config.toml
encoder_arch = "vgg"
model = "image FSQ autoencoder"
dataset = "telescope images of galaxies (Galaxy Zoo DECaLS)"
train_examples = 44167
image_size = 64
crop_scale_min = 0.5
horizontal_flip = true
bottleneck = "fsq"
downsampling_factor = 8
encoder_norm = "batchnorm"
encoder_activation = "relu"
encoder_padding_mode = "replicate"
encoder_depths = [2, 2, 2, 2]
encoder_kernel_size = 3
encoder_stem = "single"
encoder_widths = [48, 96, 192, 384]
encoder_downsampling = "stride"
loss = "mse"
latent_channels = 4
decoder_norm = "groupnorm"
decoder_activation = "relu"
decoder_weight_standardization = false
decoder_padding_mode = "reflect"
decoder_widths = [48, 96, 144, 192]
decoder_blocks_per_level = 1
decoder_block = "basic"
decoder_dropout = 0.1
decoder_attention = false
decoder_upsampling = "pixel_shuffle"
levels = 5
init = "kaiming_normal"
residual_init = "scaled_by_depth"
optimizer = "soap"
beta2 = 0.99
learning_rate = 0.0034
beta1 = 0.95
shampoo_beta = 0.99
eps = 1e-08
precondition_frequency = 50
max_precond_dim = 1024
merge_dims = true
one_sided = false
adamw_lr_other_params = 0.0014
max_grad_norm = 1.0
max_steps = 9300
batch_size = 256
epochs = 53.9
lr_schedule = "step"
warmup_steps = 930
weight_decay = 0.04
adamw_weight_decay_other_params = 0.01
Rows from block 2 of the encoder, named by matrix and row number. Each number is 200 + 30 x the weight over its row's rms, rounded and kept within 0 to 999. All counts start at 0. After the name is the row's rms in percent of the matrix's.
# conv: 3x3 conv, stride 2 (encoder.blocks.2.conv.weight, 96x48x3x3), inputs 32-39, a 3x3 kernel for each
conv.0,098,173,193,192,220,192,225,222,172,186,178,235,213,228,196,198,213,216,236,253,224,271,214,259,228,197,190,232,165,214,205,210,174,184,230,220,215,168,180,201,213,183,184,210,181,249,197,163,200,142,218,258,171,164,181,166,238,197,153,214,164,206,181,217,243,195,215,227,216,186,200,164,172
conv.1,097,269,243,198,249,222,211,254,238,151,185,204,186,191,284,161,220,251,180,212,242,185,211,170,218,218,209,162,245,169,212,206,189,170,155,215,184,176,212,198,220,241,222,147,198,203,230,193,231,145,192,173,149,258,151,217,210,223,130,114,185,220,161,125,159,166,159,212,181,224,191,202,244
conv.2,099,200,244,205,186,159,216,245,209,157,219,197,212,197,201,271,222,235,218,146,246,214,228,205,193,217,221,210,196,186,280,189,98,173,203,232,137,179,186,176,205,229,206,258,206,249,203,183,204,206,247,266,165,209,183,184,183,235,182,173,199,233,193,198,221,185,194,163,194,189,159,225,193
conv.3,100,108,219,163,219,221,281,191,212,234,153,159,244,185,150,210,227,310,267,160,185,227,226,229,192,206,248,186,257,220,199,192,198,196,217,131,209,194,186,161,191,219,171,235,151,174,193,186,170,213,141,207,233,191,250,181,221,207,221,188,171,211,195,230,199,190,200,197,189,206,200,218,195
conv.4,104,167,187,234,143,164,176,156,212,219,158,174,240,234,207,252,185,222,232,165,202,175,204,207,193,204,240,222,226,242,179,258,147,189,216,192,248,218,245,217,178,174,209,160,199,189,196,224,163,213,230,232,185,201,243,197,161,230,168,150,219,210,176,176,181,194,229,198,204,222,223,207,236
conv.5,103,213,178,164,180,212,137,213,185,240,200,226,170,177,215,171,184,191,249,260,166,225,245,180,260,248,179,232,226,159,224,172,197,174,174,218,187,162,199,244,229,253,246,174,169,181,204,213,188,199,224,156,202,232,186,175,208,232,194,220,232,152,179,219,194,186,192,223,191,179,230,205,200
conv.6,096,223,164,170,206,281,130,225,215,308,254,209,169,166,218,197,218,181,188,235,198,193,215,164,177,176,217,221,187,204,159,252,206,174,187,209,193,215,230,242,182,181,186,223,139,179,239,216,208,195,217,206,156,196,210,255,163,184,187,197,195,180,192,226,206,191,213,237,170,253,179,135,160
conv.7,107,153,197,168,185,209,202,211,204,214,174,165,220,184,203,172,183,225,245,144,218,172,212,232,223,311,286,242,145,197,237,219,185,197,195,150,188,164,195,166,177,205,219,205,285,224,216,170,175,191,230,179,173,253,203,235,221,179,190,217,237,170,188,227,211,209,192,203,189,168,205,235,160
conv.8,088,181,219,226,207,261,232,218,153,218,222,205,198,228,237,218,240,239,272,170,237,256,252,177,229,196,181,195,196,185,209,181,256,192,227,224,166,158,233,198,271,241,224,167,138,226,148,207,204,206,245,223,196,238,203,231,181,117,250,203,230,213,232,130,225,212,215,162,171,215,219,163,202
conv.9,088,192,262,170,242,195,176,212,236,197,223,191,243,183,174,148,202,212,140,179,210,251,180,208,220,176,200,200,182,201,210,188,220,232,216,243,199,195,149,193,139,190,204,180,205,214,201,202,176,170,202,187,180,231,187,188,211,189,216,205,231,166,222,203,184,202,190,210,142,263,247,174,254
conv.10,106,211,142,197,214,194,148,210,194,207,182,189,241,134,251,242,177,271,217,182,238,184,187,209,187,177,228,178,179,157,207,214,211,203,263,189,182,271,236,229,194,257,195,226,158,166,155,177,212,164,179,228,211,218,228,221,238,147,193,276,203,206,194,158,192,194,196,211,209,207,223,260,212
conv.11,106,159,242,197,206,310,279,195,254,235,201,200,186,140,187,159,157,200,164,273,179,200,225,213,217,211,220,210,186,216,221,196,155,217,209,219,187,187,235,212,217,264,205,196,211,155,188,182,210,219,179,186,222,200,185,263,134,219,208,146,196,216,184,183,178,181,238,175,194,188,166,230,222
conv.12,084,191,246,212,172,177,162,217,207,144,183,195,194,176,249,166,189,222,196,202,190,196,167,221,203,219,135,247,208,165,208,205,172,208,184,171,172,182,161,168,191,224,244,208,173,168,183,258,233,157,261,233,148,243,196,212,183,184,176,197,189,181,193,211,173,263,236,188,263,204,171,195,220
conv.13,113,178,165,177,140,176,164,168,258,213,223,170,187,273,164,204,262,207,224,191,198,219,191,213,182,203,239,260,203,164,243,203,194,193,153,174,201,198,203,129,243,178,138,228,214,179,213,210,164,190,177,159,239,179,212,266,201,190,176,208,188,215,247,217,190,235,126,187,210,179,203,225,171
conv.14,096,198,229,182,224,195,259,263,190,213,213,144,149,175,217,178,175,209,168,201,204,171,155,216,234,231,202,187,205,168,187,234,199,193,191,267,205,174,177,170,175,191,183,207,130,224,202,221,213,179,220,224,231,174,209,207,239,182,189,219,243,209,200,194,173,202,164,205,210,228,182,138,225
conv.15,099,194,249,148,213,189,181,156,248,184,296,227,193,255,212,220,166,194,126,133,191,242,189,218,201,178,191,233,165,238,238,174,181,174,201,122,231,212,205,224,164,192,217,181,209,206,198,247,220,145,261,265,175,200,199,251,152,159,177,204,177,163,196,170,172,203,188,181,194,247,188,223,235
conv.16,082,155,170,220,229,178,233,230,171,133,206,158,213,224,171,231,205,193,195,153,197,174,194,209,192,223,196,189,197,175,221,226,246,143,213,210,210,173,209,221,219,227,187,173,216,221,193,220,211,197,220,194,225,202,196,188,207,147,188,213,205,216,210,177,186,220,185,214,182,174,185,214,160
conv.17,090,240,138,165,225,192,202,218,186,218,182,159,197,188,173,122,216,201,163,151,170,257,181,237,219,228,220,184,234,174,173,144,198,225,134,281,225,173,177,204,184,213,210,176,201,178,222,229,195,221,218,228,203,214,252,108,181,135,217,156,216,170,189,176,242,189,200,217,190,236,230,240,226
conv.18,107,220,204,184,166,253,160,157,196,145,186,196,217,249,193,191,195,259,137,218,130,187,183,182,166,215,224,149,153,183,205,190,206,218,209,182,215,246,202,185,166,199,262,209,200,236,241,222,191,190,238,196,219,250,235,230,149,232,194,189,142,201,194,246,196,189,187,193,251,234,211,268,198
conv.19,092,129,223,221,186,142,243,195,189,194,165,156,194,182,146,215,182,155,191,238,186,171,195,180,201,176,176,175,182,173,211,184,170,206,239,216,202,200,212,216,190,166,120,137,158,207,209,201,198,181,232,232,202,262,213,164,232,156,221,180,173,239,237,187,169,162,177,216,257,216,215,235,201
conv.20,090,189,242,138,246,177,234,178,159,188,201,183,219,202,152,212,182,181,173,203,173,181,204,241,226,157,186,202,206,234,181,235,213,222,215,239,170,192,186,200,206,207,142,164,200,181,230,193,249,155,155,176,203,190,236,205,186,130,221,202,232,194,228,177,221,221,166,174,168,176,222,214,248
conv.21,094,212,195,217,236,204,298,226,256,133,193,215,225,236,195,193,203,212,129,215,239,148,199,199,201,269,212,153,185,223,189,191,189,206,176,190,192,234,200,255,193,178,215,189,203,200,217,191,155,222,163,178,214,194,171,170,223,158,255,216,235,193,212,220,228,156,184,200,194,167,207,201,190
conv.22,091,197,165,149,243,258,248,171,210,243,164,203,212,223,219,173,232,255,205,227,157,204,222,230,200,205,192,202,228,174,190,214,242,236,228,231,155,203,169,150,169,221,202,213,194,193,221,180,133,175,196,168,184,162,211,181,180,211,178,223,181,153,222,254,172,181,112,146,152,194,223,211,238
conv.23,088,214,220,165,229,172,220,185,182,178,192,171,113,180,154,167,164,225,189,163,184,210,193,210,252,224,209,237,203,215,211,193,193,175,154,240,259,216,140,183,195,195,196,205,213,250,192,235,186,180,243,205,213,189,130,220,205,221,160,204,263,191,211,209,205,185,226,222,192,180,208,226,219
conv.24,107,185,234,221,185,217,221,195,199,242,192,222,213,224,223,169,183,203,209,219,188,176,218,136,184,171,151,192,167,181,204,175,221,196,163,230,206,203,211,189,166,252,213,186,194,218,196,178,170,195,211,155,150,149,193,250,175,253,226,180,187,189,151,194,224,212,190,222,222,252,162,195,209
conv.25,086,187,192,138,183,200,219,275,194,244,177,175,153,240,225,183,230,219,151,159,184,188,221,215,211,196,213,218,150,220,231,184,245,216,149,181,224,195,165,244,169,195,233,241,211,201,163,243,212,174,202,197,222,199,211,174,225,202,221,202,194,196,163,238,189,191,156,216,194,150,206,208,208
conv.26,091,202,174,218,188,171,163,210,234,181,251,231,238,198,215,182,209,167,183,191,256,146,155,244,186,195,162,183,200,190,173,168,200,186,184,211,185,175,181,180,209,230,199,211,202,224,166,191,177,234,201,223,201,194,182,177,146,156,192,199,230,227,215,206,239,181,203,235,208,230,173,178,208
conv.27,107,223,177,234,250,225,189,166,250,195,222,179,236,204,185,201,221,156,193,182,194,200,128,196,187,242,292,212,193,193,181,218,249,236,216,119,183,198,207,192,191,203,222,199,199,148,199,193,221,169,156,186,245,233,264,174,183,213,227,179,176,201,187,168,188,206,206,200,214,186,194,185,184
conv.28,079,176,136,198,128,188,216,161,171,248,226,147,165,171,150,173,177,261,161,229,146,193,178,198,193,156,207,204,168,225,152,210,213,216,177,191,202,203,246,214,202,191,168,190,209,152,208,214,199,185,227,204,152,194,172,177,172,167,216,184,208,208,151,198,225,174,227,195,159,206,200,209,202
conv.29,098,195,250,234,218,230,205,128,166,118,173,236,163,192,221,218,164,183,243,226,179,234,277,193,169,192,204,201,222,253,256,201,211,222,194,204,253,208,125,183,210,213,207,225,208,186,182,169,256,243,258,168,207,166,154,203,226,183,233,212,201,188,214,159,175,207,179,258,183,156,189,207,179
conv.30,139,194,221,240,180,131,189,185,191,195,178,229,200,194,224,193,215,209,239,178,248,213,259,235,177,210,159,136,175,197,171,199,198,183,182,249,180,234,264,202,216,224,201,158,187,182,165,157,189,191,212,300,205,155,198,201,217,162,220,227,168,214,250,232,174,172,162,197,193,258,202,223,211
conv.31,092,160,227,202,160,262,234,201,228,181,191,211,184,244,226,245,202,196,152,168,201,210,231,193,223,189,167,228,235,241,180,183,142,185,231,239,255,171,198,172,232,157,195,155,242,229,199,209,197,215,177,164,221,218,198,167,211,175,186,240,152,186,215,231,187,163,229,216,213,200,227,161,218
conv.32,106,230,244,202,195,251,249,298,217,253,234,173,157,131,199,146,217,170,199,205,199,216,241,160,169,198,202,199,207,209,247,184,158,189,162,176,197,226,173,209,184,190,157,207,194,179,214,195,171,201,195,175,162,225,206,203,164,275,204,216,239,213,202,216,229,208,199,190,203,162,211,198,242
conv.33,113,240,217,175,246,204,143,238,197,209,168,249,212,219,205,150,249,227,198,164,229,205,222,256,188,214,229,156,217,227,215,180,186,211,191,152,205,205,194,177,218,187,197,227,192,183,192,169,264,216,174,232,237,191,211,190,236,188,235,225,186,205,224,186,175,196,196,179,210,200,206,185,198
conv.34,094,195,187,174,198,223,209,223,176,176,201,235,175,167,177,242,168,187,205,235,212,184,214,222,193,194,190,223,173,221,196,140,205,239,204,169,209,245,247,220,260,233,150,150,260,193,195,141,227,175,180,196,220,222,289,211,171,209,183,182,161,215,180,179,204,163,216,187,188,180,206,179,231
conv.35,105,172,198,221,196,212,245,180,177,221,194,212,190,207,232,195,152,170,177,216,199,256,189,214,177,203,241,241,210,183,179,202,194,242,187,132,157,193,174,184,208,242,197,213,267,230,236,211,209,174,151,174,208,225,198,202,167,194,259,219,203,186,191,211,182,209,171,210,196,236,223,229,185
conv.36,104,156,208,190,190,214,278,207,186,211,246,132,166,178,208,171,159,243,235,136,167,233,190,167,219,213,160,204,208,190,223,186,202,253,128,168,197,211,197,174,190,207,180,184,132,196,156,189,193,170,173,179,171,228,242,219,208,209,240,146,146,204,223,179,150,136,147,184,188,145,230,208,170
conv.37,100,252,167,172,219,169,198,236,227,214,197,213,237,189,200,174,216,164,230,168,191,222,158,137,197,125,204,188,175,159,201,147,196,198,138,222,225,213,196,191,168,192,173,189,218,180,184,209,139,205,190,190,213,171,164,174,211,233,176,170,269,176,211,254,247,194,228,186,201,157,175,217,193
conv.38,108,182,173,140,201,136,160,211,161,233,197,167,176,183,240,195,176,171,178,258,181,187,187,161,204,198,203,206,219,199,167,250,238,278,215,331,266,218,194,184,215,193,181,229,206,195,191,182,177,172,190,172,168,226,181,204,223,233,204,161,238,174,203,271,187,228,188,174,191,211,175,202,210
conv.39,111,148,217,127,199,223,172,217,235,160,182,192,222,177,255,207,208,181,134,207,181,207,210,182,207,215,193,209,157,174,177,244,287,157,246,219,215,169,224,186,205,241,259,233,221,211,269,195,194,215,154,195,228,227,164,218,208,236,216,254,242,191,232,220,202,201,187,178,270,133,208,199,157
conv.40,096,226,175,228,171,152,223,256,141,293,164,159,176,185,149,257,166,181,152,195,251,189,176,206,201,204,193,179,194,217,176,172,184,175,196,220,196,206,217,247,182,227,185,187,184,174,198,236,244,173,204,213,163,170,191,206,225,156,153,205,272,188,185,198,185,205,208,202,258,208,157,179,185
conv.41,094,153,239,234,240,218,182,236,169,203,198,220,152,222,246,235,187,185,180,140,211,163,236,243,243,214,213,222,144,229,227,156,213,240,148,252,225,183,187,206,167,184,224,224,115,222,231,214,202,235,255,215,223,212,240,220,244,248,241,248,260,220,195,221,205,193,246,211,235,165,216,206,119
conv.42,105,190,170,235,199,246,219,198,215,170,177,208,168,178,195,177,213,256,229,286,176,157,236,206,171,196,168,185,188,172,159,238,181,211,226,179,222,199,240,244,255,221,201,190,181,202,214,142,195,184,187,214,189,225,196,190,194,226,201,205,190,244,177,188,172,191,162,179,195,213,230,211,191
conv.43,092,214,231,168,166,206,218,168,135,225,239,205,179,211,179,247,132,174,226,195,185,143,217,196,219,196,270,217,198,155,220,222,155,189,161,188,166,166,171,198,154,226,183,214,248,156,212,227,224,169,231,164,195,200,225,171,199,184,228,158,194,218,146,203,200,201,190,210,204,193,195,193,228
conv.44,101,213,186,165,186,222,191,130,216,170,254,143,171,190,184,215,183,246,202,199,172,183,209,229,185,170,193,189,220,189,194,192,199,215,209,149,218,197,217,190,188,214,239,180,201,186,203,228,218,210,215,181,202,207,162,194,192,241,228,221,178,196,212,192,189,216,213,137,212,189,122,249,253
conv.45,107,173,159,161,174,185,175,194,240,243,186,161,195,216,183,251,227,185,194,171,190,193,188,243,257,160,163,218,169,208,191,166,211,158,182,219,220,261,171,234,190,209,176,217,211,203,223,187,192,169,193,190,262,215,219,202,200,193,179,227,171,238,245,178,237,252,142,181,184,168,187,186,173
conv.46,109,211,211,211,152,216,221,162,180,221,240,223,260,203,239,216,210,156,127,203,167,208,161,203,197,196,193,183,233,202,204,241,191,192,234,152,175,234,185,180,201,178,162,211,189,228,228,226,185,144,187,184,175,160,195,197,205,208,213,203,172,200,169,197,218,193,207,211,228,197,192,203,229
conv.47,117,241,163,227,194,246,197,233,218,185,173,193,193,182,208,230,250,218,200,179,160,243,210,160,194,245,280,160,211,192,162,147,174,223,182,241,261,220,214,258,204,206,225,188,166,185,197,212,179,187,174,240,238,179,193,179,237,246,194,163,205,192,174,182,192,211,172,218,187,226,196,188,276
conv.48,086,221,140,244,182,218,182,224,171,210,160,239,183,221,193,238,226,212,136,103,209,201,217,249,199,208,226,184,215,242,215,132,180,182,237,232,220,196,223,192,214,174,212,232,221,182,228,209,247,212,235,239,190,216,156,169,199,230,222,171,197,171,136,266,190,209,181,204,254,258,194,205,251
conv.49,105,168,263,173,181,228,193,153,185,183,216,162,164,213,155,217,198,221,168,184,189,210,214,244,202,186,163,203,235,168,147,241,123,217,197,211,170,186,240,232,219,255,205,226,187,214,239,184,190,221,170,171,196,187,230,241,210,225,210,208,157,189,201,175,181,186,170,167,176,236,214,226,237
conv.50,095,152,161,197,214,245,219,122,155,216,222,197,178,180,247,199,166,146,176,239,183,196,197,217,209,206,243,186,231,210,188,251,231,222,208,225,201,202,191,125,270,225,156,190,195,192,217,207,178,154,202,138,161,246,153,252,173,210,194,203,212,205,199,220,181,183,212,191,189,197,206,192,189
conv.51,106,186,203,185,202,222,185,194,188,154,203,266,218,203,183,237,223,222,215,166,182,166,209,239,162,186,221,161,214,143,233,231,208,208,161,185,231,242,240,187,176,199,216,140,227,207,236,213,181,203,217,217,195,146,131,211,179,168,182,198,218,207,212,199,195,236,169,228,234,144,187,169,143
conv.52,102,187,164,198,236,186,192,217,213,184,182,172,215,158,253,188,197,214,243,167,163,208,204,249,200,143,204,194,181,207,221,201,253,232,195,201,224,277,187,145,247,217,231,196,198,166,181,173,186,208,182,212,189,146,180,168,214,225,240,192,204,222,211,227,158,199,257,190,190,246,174,175,212
conv.53,093,239,183,223,181,199,210,200,175,112,236,238,224,183,196,197,194,167,234,242,214,164,160,203,208,198,166,156,202,193,199,198,223,226,143,233,229,182,189,181,198,188,212,209,198,190,174,197,249,185,199,200,199,182,207,170,188,205,237,236,218,203,188,194,180,181,190,166,231,158,208,195,199
conv.54,095,227,210,186,222,194,212,227,198,242,185,184,199,212,208,188,192,187,175,198,189,195,191,224,227,171,186,189,152,211,195,183,217,204,126,193,243,208,167,201,211,188,203,223,216,275,203,206,187,206,241,197,176,176,218,126,205,113,226,262,219,235,202,188,180,217,173,237,204,209,178,208,200
conv.55,111,203,206,188,263,218,177,220,212,196,193,226,180,138,208,203,143,173,229,229,194,220,238,233,193,204,186,214,193,200,232,201,169,176,246,184,156,222,198,196,175,192,184,189,192,220,194,177,185,232,223,177,239,179,177,218,223,191,241,177,227,209,209,270,182,193,183,231,147,196,235,175,204
conv.56,116,188,211,204,180,160,135,224,193,219,199,222,178,140,210,150,180,203,206,235,234,248,196,242,196,226,187,267,199,161,162,205,169,200,167,170,171,136,165,183,186,190,212,152,191,183,220,242,209,172,198,133,188,187,175,271,264,258,177,225,239,241,199,239,183,218,167,216,185,188,174,186,227
conv.57,099,225,204,218,242,209,200,227,201,201,226,175,175,169,209,178,259,236,200,201,145,157,174,214,146,184,194,225,169,208,185,146,217,195,213,198,209,208,201,156,255,183,237,185,144,207,185,203,212,228,206,209,206,178,127,192,200,179,224,211,232,228,148,243,228,226,197,163,196,168,123,203,235
conv.58,115,214,206,205,187,178,210,242,175,178,166,176,200,195,254,213,191,196,177,174,190,261,148,205,263,175,230,224,225,254,266,215,185,196,197,192,106,212,206,238,175,180,180,151,207,211,165,184,191,173,194,208,215,205,275,190,231,138,212,212,251,221,235,223,219,220,197,219,166,171,191,197,197
conv.59,091,266,201,160,200,218,194,187,171,160,262,157,207,197,155,232,209,230,187,230,158,174,214,213,173,152,166,201,199,200,210,211,191,238,211,123,205,159,205,171,206,227,181,202,211,139,198,214,248,258,272,249,208,199,221,230,215,207,164,236,234,202,215,152,235,219,253,178,221,270,231,252,228
conv.60,085,174,257,197,141,134,147,252,163,236,261,184,175,168,160,191,206,205,204,195,168,200,152,220,202,206,209,212,176,223,182,212,179,177,214,216,189,189,219,190,208,212,183,165,216,185,183,211,161,167,207,230,197,183,162,222,222,206,157,197,204,246,179,225,229,200,251,230,239,174,171,201,199
conv.61,095,224,176,232,249,211,257,150,162,217,178,198,211,196,162,184,250,177,186,210,177,183,151,210,269,206,237,282,172,262,253,211,146,151,209,197,171,245,201,208,194,205,209,202,231,217,211,177,193,235,203,210,181,195,213,219,176,248,236,192,149,239,229,159,222,227,185,188,197,153,176,216,191
conv.62,108,153,174,194,192,192,162,130,150,164,219,174,209,176,241,206,251,183,302,159,236,192,163,239,172,188,182,191,181,204,206,208,206,196,268,206,199,198,263,205,189,189,212,180,173,190,133,219,244,188,221,200,220,218,213,202,192,186,181,181,176,226,220,246,175,210,201,157,197,206,167,197,151
conv.63,098,176,157,249,207,195,200,178,188,190,170,205,237,235,207,208,115,162,222,237,176,204,204,220,192,155,186,218,168,195,188,215,185,157,150,193,197,222,209,180,152,202,231,163,145,183,160,233,271,166,165,237,230,218,196,229,190,174,229,227,159,197,215,240,240,176,236,226,211,209,182,178,187
conv.64,097,240,149,261,210,223,212,212,203,248,212,223,216,232,257,194,192,211,206,191,182,217,200,182,217,279,164,152,215,197,170,228,184,153,166,254,250,188,189,158,183,184,173,186,163,159,253,251,147,221,242,214,205,170,204,254,125,202,197,201,238,194,184,219,189,186,210,226,212,222,181,179,156
conv.65,106,249,257,185,220,175,198,203,261,182,220,215,197,238,185,195,239,211,161,207,165,201,227,148,174,183,196,201,212,202,187,222,222,197,219,159,201,256,236,237,185,192,184,205,167,133,189,188,196,189,206,246,191,178,196,218,222,217,233,211,157,173,237,234,199,252,185,207,242,195,179,221,156
conv.66,082,203,185,194,226,191,251,187,149,163,149,156,216,194,284,231,211,215,177,221,137,198,236,143,183,167,155,158,175,157,194,186,197,249,143,184,212,205,199,224,199,220,190,173,175,206,221,204,210,223,198,234,178,163,168,176,154,215,218,188,197,176,159,229,206,196,203,226,170,162,251,162,185
conv.67,097,206,218,185,210,160,138,197,233,145,202,208,189,216,209,183,226,193,198,243,205,177,179,135,242,211,175,210,185,194,233,169,201,190,202,215,270,244,174,192,189,193,200,170,197,219,201,178,189,233,172,157,281,213,200,228,182,218,241,219,189,187,190,143,198,179,221,194,150,169,218,204,219
conv.68,101,175,214,212,176,216,202,220,171,185,228,130,222,146,243,206,159,181,211,171,187,234,212,230,200,221,236,214,212,190,191,216,207,214,195,174,174,203,226,227,173,189,207,221,202,201,234,225,187,163,165,199,211,205,211,203,239,247,131,218,219,240,197,188,182,218,256,188,174,192,196,184,190
conv.69,117,173,186,165,215,192,174,227,250,224,218,195,227,192,161,243,255,191,279,201,242,205,185,239,205,192,252,188,192,202,264,160,207,157,212,200,239,235,209,184,190,206,137,248,188,206,199,216,160,200,213,199,223,263,204,197,216,203,219,180,230,220,179,220,218,199,198,176,201,172,187,233,198
conv.70,095,214,175,205,275,226,214,221,188,189,175,128,209,217,209,252,230,172,209,227,205,207,220,156,181,245,228,204,176,169,198,156,214,255,172,206,264,174,185,183,197,142,186,207,217,238,264,177,186,221,171,179,183,188,134,194,190,227,182,203,179,215,185,169,214,215,241,196,180,178,207,182,217
conv.71,104,229,234,178,123,217,169,221,169,236,202,203,157,220,212,164,187,212,205,206,173,183,202,157,211,243,218,225,160,215,210,210,216,217,239,195,226,141,206,217,211,208,252,262,199,204,185,219,223,199,170,238,152,173,187,222,209,205,180,233,173,215,232,197,216,223,247,207,181,237,198,191,224
conv.72,095,204,178,148,277,172,186,233,237,189,161,250,183,167,202,166,208,204,230,191,186,190,228,138,138,256,148,186,178,222,214,199,207,241,235,145,241,210,171,207,249,172,189,204,227,203,212,187,176,180,219,199,210,209,174,200,204,202,197,208,218,209,195,188,185,203,189,180,185,124,190,221,233
conv.73,094,191,244,222,245,150,172,235,218,217,217,200,210,200,183,165,144,168,197,195,242,199,254,192,111,211,179,243,201,126,205,160,180,197,216,286,208,215,216,175,220,178,196,222,176,141,208,239,242,201,215,192,229,220,176,193,224,205,188,151,211,247,185,207,212,263,175,178,237,219,184,174,178
conv.74,113,223,208,258,176,148,155,134,200,212,170,224,235,202,181,194,221,130,217,203,208,256,176,179,205,237,159,153,247,159,202,138,225,238,213,208,207,181,232,170,213,157,143,177,213,169,161,211,181,222,221,239,156,196,180,245,196,232,227,212,186,211,204,200,211,200,184,209,258,196,198,219,210
conv.75,106,254,208,193,186,271,204,180,185,167,175,184,237,274,239,243,220,114,148,181,229,229,249,275,224,172,253,187,277,273,234,159,169,218,216,152,131,203,199,177,219,190,193,213,253,192,200,139,196,209,172,227,204,151,171,181,169,184,207,200,219,177,215,233,194,184,201,215,185,186,179,198,174
conv.76,092,267,217,164,151,182,160,216,189,162,243,209,183,186,256,192,185,214,204,233,190,201,211,220,164,167,234,206,210,165,198,162,153,212,223,206,205,214,193,203,190,162,196,201,207,186,203,231,231,179,213,218,172,153,219,206,199,211,220,229,170,182,192,229,225,211,176,222,227,227,223,174,217
conv.77,098,155,251,152,173,245,229,222,189,217,190,221,146,205,131,214,188,114,194,224,179,164,200,218,197,173,218,178,219,196,221,236,265,152,236,188,116,205,210,169,144,188,180,193,206,191,184,188,189,183,163,208,180,212,191,191,181,209,179,192,200,181,200,186,123,134,185,199,214,210,226,215,205
conv.78,090,228,234,195,154,238,221,190,214,191,162,188,202,140,214,131,170,233,210,204,195,181,205,222,204,258,251,214,185,125,201,181,168,184,185,170,194,153,212,192,249,186,181,216,217,152,175,220,185,210,128,184,205,178,161,165,264,255,207,212,261,215,142,249,187,234,207,222,220,206,210,214,209
conv.79,090,243,200,221,172,238,150,205,196,218,167,238,187,218,201,211,218,142,235,250,199,216,218,174,191,206,207,208,209,199,205,142,200,265,227,222,208,165,213,192,175,213,176,172,203,213,195,183,265,203,244,197,217,177,212,200,153,221,157,185,211,214,187,201,187,198,199,172,183,251,163,214,259
conv.80,106,148,172,201,179,212,194,148,175,205,204,177,254,198,213,193,234,201,187,196,201,176,166,190,221,126,206,208,227,225,171,227,210,202,194,139,196,181,215,215,249,197,180,208,168,192,153,253,233,172,221,221,183,211,197,221,198,147,183,164,202,202,229,185,196,198,235,228,205,240,186,231,227
conv.81,106,183,171,235,211,179,228,189,213,233,146,154,194,232,248,230,170,156,161,207,217,181,213,221,240,249,187,239,218,227,195,216,211,201,202,220,249,208,243,240,199,188,210,256,212,208,189,213,219,223,187,234,274,223,193,239,259,261,183,226,199,210,197,253,206,179,189,219,198,190,161,194,191
conv.82,103,216,231,292,182,201,178,231,298,259,190,206,175,241,219,216,190,223,147,249,204,164,143,166,200,201,222,255,237,200,198,193,186,188,204,217,139,207,205,222,213,108,159,174,170,193,154,227,233,212,198,169,200,213,179,175,186,156,187,196,182,188,214,232,180,219,188,175,200,174,160,158,186
conv.83,102,182,190,157,206,177,155,174,242,138,165,236,191,156,245,191,179,176,196,195,234,246,164,200,148,242,204,189,184,219,211,150,227,196,202,210,211,203,180,192,237,198,227,247,188,268,219,186,212,192,152,200,191,198,164,173,229,190,234,213,258,194,196,226,203,172,195,177,155,168,230,178,194
conv.84,098,195,176,210,145,199,193,263,202,290,164,156,227,182,187,222,230,214,207,165,247,201,154,174,190,175,237,208,176,202,141,177,185,185,241,244,201,204,202,195,201,244,158,197,201,200,204,237,227,233,175,170,186,218,180,176,222,251,207,178,219,201,202,164,211,217,256,219,224,189,189,213,177
conv.85,094,173,201,184,195,156,212,130,154,181,182,253,149,180,172,228,268,154,234,162,241,197,186,120,211,172,227,250,217,185,217,176,232,232,219,220,170,220,188,223,205,283,258,209,233,235,215,196,226,183,197,154,156,186,186,194,198,188,199,215,163,185,226,135,206,182,200,238,225,191,255,226,197
conv.86,104,202,160,196,161,241,197,212,185,131,217,130,131,244,183,205,197,263,241,223,212,209,195,172,218,208,192,244,150,147,153,228,226,213,231,174,171,244,233,187,235,218,250,186,250,175,221,265,156,242,232,158,170,265,159,229,204,213,192,257,202,127,219,214,162,221,210,207,243,241,187,228,209
conv.87,081,203,176,226,211,158,228,227,205,215,165,198,175,200,264,180,148,196,187,154,197,206,235,200,216,241,210,284,204,178,183,199,157,165,226,138,210,217,186,203,210,187,169,215,193,184,163,177,218,184,218,214,222,197,96,158,272,147,221,179,111,198,177,166,186,190,212,212,184,239,206,159,211
conv.88,095,202,195,231,210,172,222,231,230,219,180,160,252,157,167,183,201,167,190,215,155,247,223,166,172,151,178,216,195,161,172,228,160,233,246,195,215,238,182,200,241,186,176,218,188,192,205,169,171,235,193,200,195,226,267,159,207,134,215,205,173,225,199,197,205,256,186,189,206,219,182,200,260
conv.89,111,175,229,222,146,213,242,187,198,201,134,145,193,214,177,183,219,182,218,218,162,174,168,198,203,180,189,237,233,191,215,212,209,151,203,205,170,208,266,202,225,242,208,175,207,220,205,200,201,199,210,230,191,214,224,172,183,221,151,105,216,186,143,180,166,235,215,196,224,177,186,217,214
conv.90,098,157,184,160,195,243,226,185,223,186,134,230,154,214,203,200,189,198,216,128,178,197,209,239,230,277,222,219,205,163,220,177,151,231,179,177,256,237,217,169,200,199,202,223,229,180,204,150,152,217,184,198,187,220,178,183,241,176,229,172,178,168,267,196,195,210,160,212,218,165,220,193,174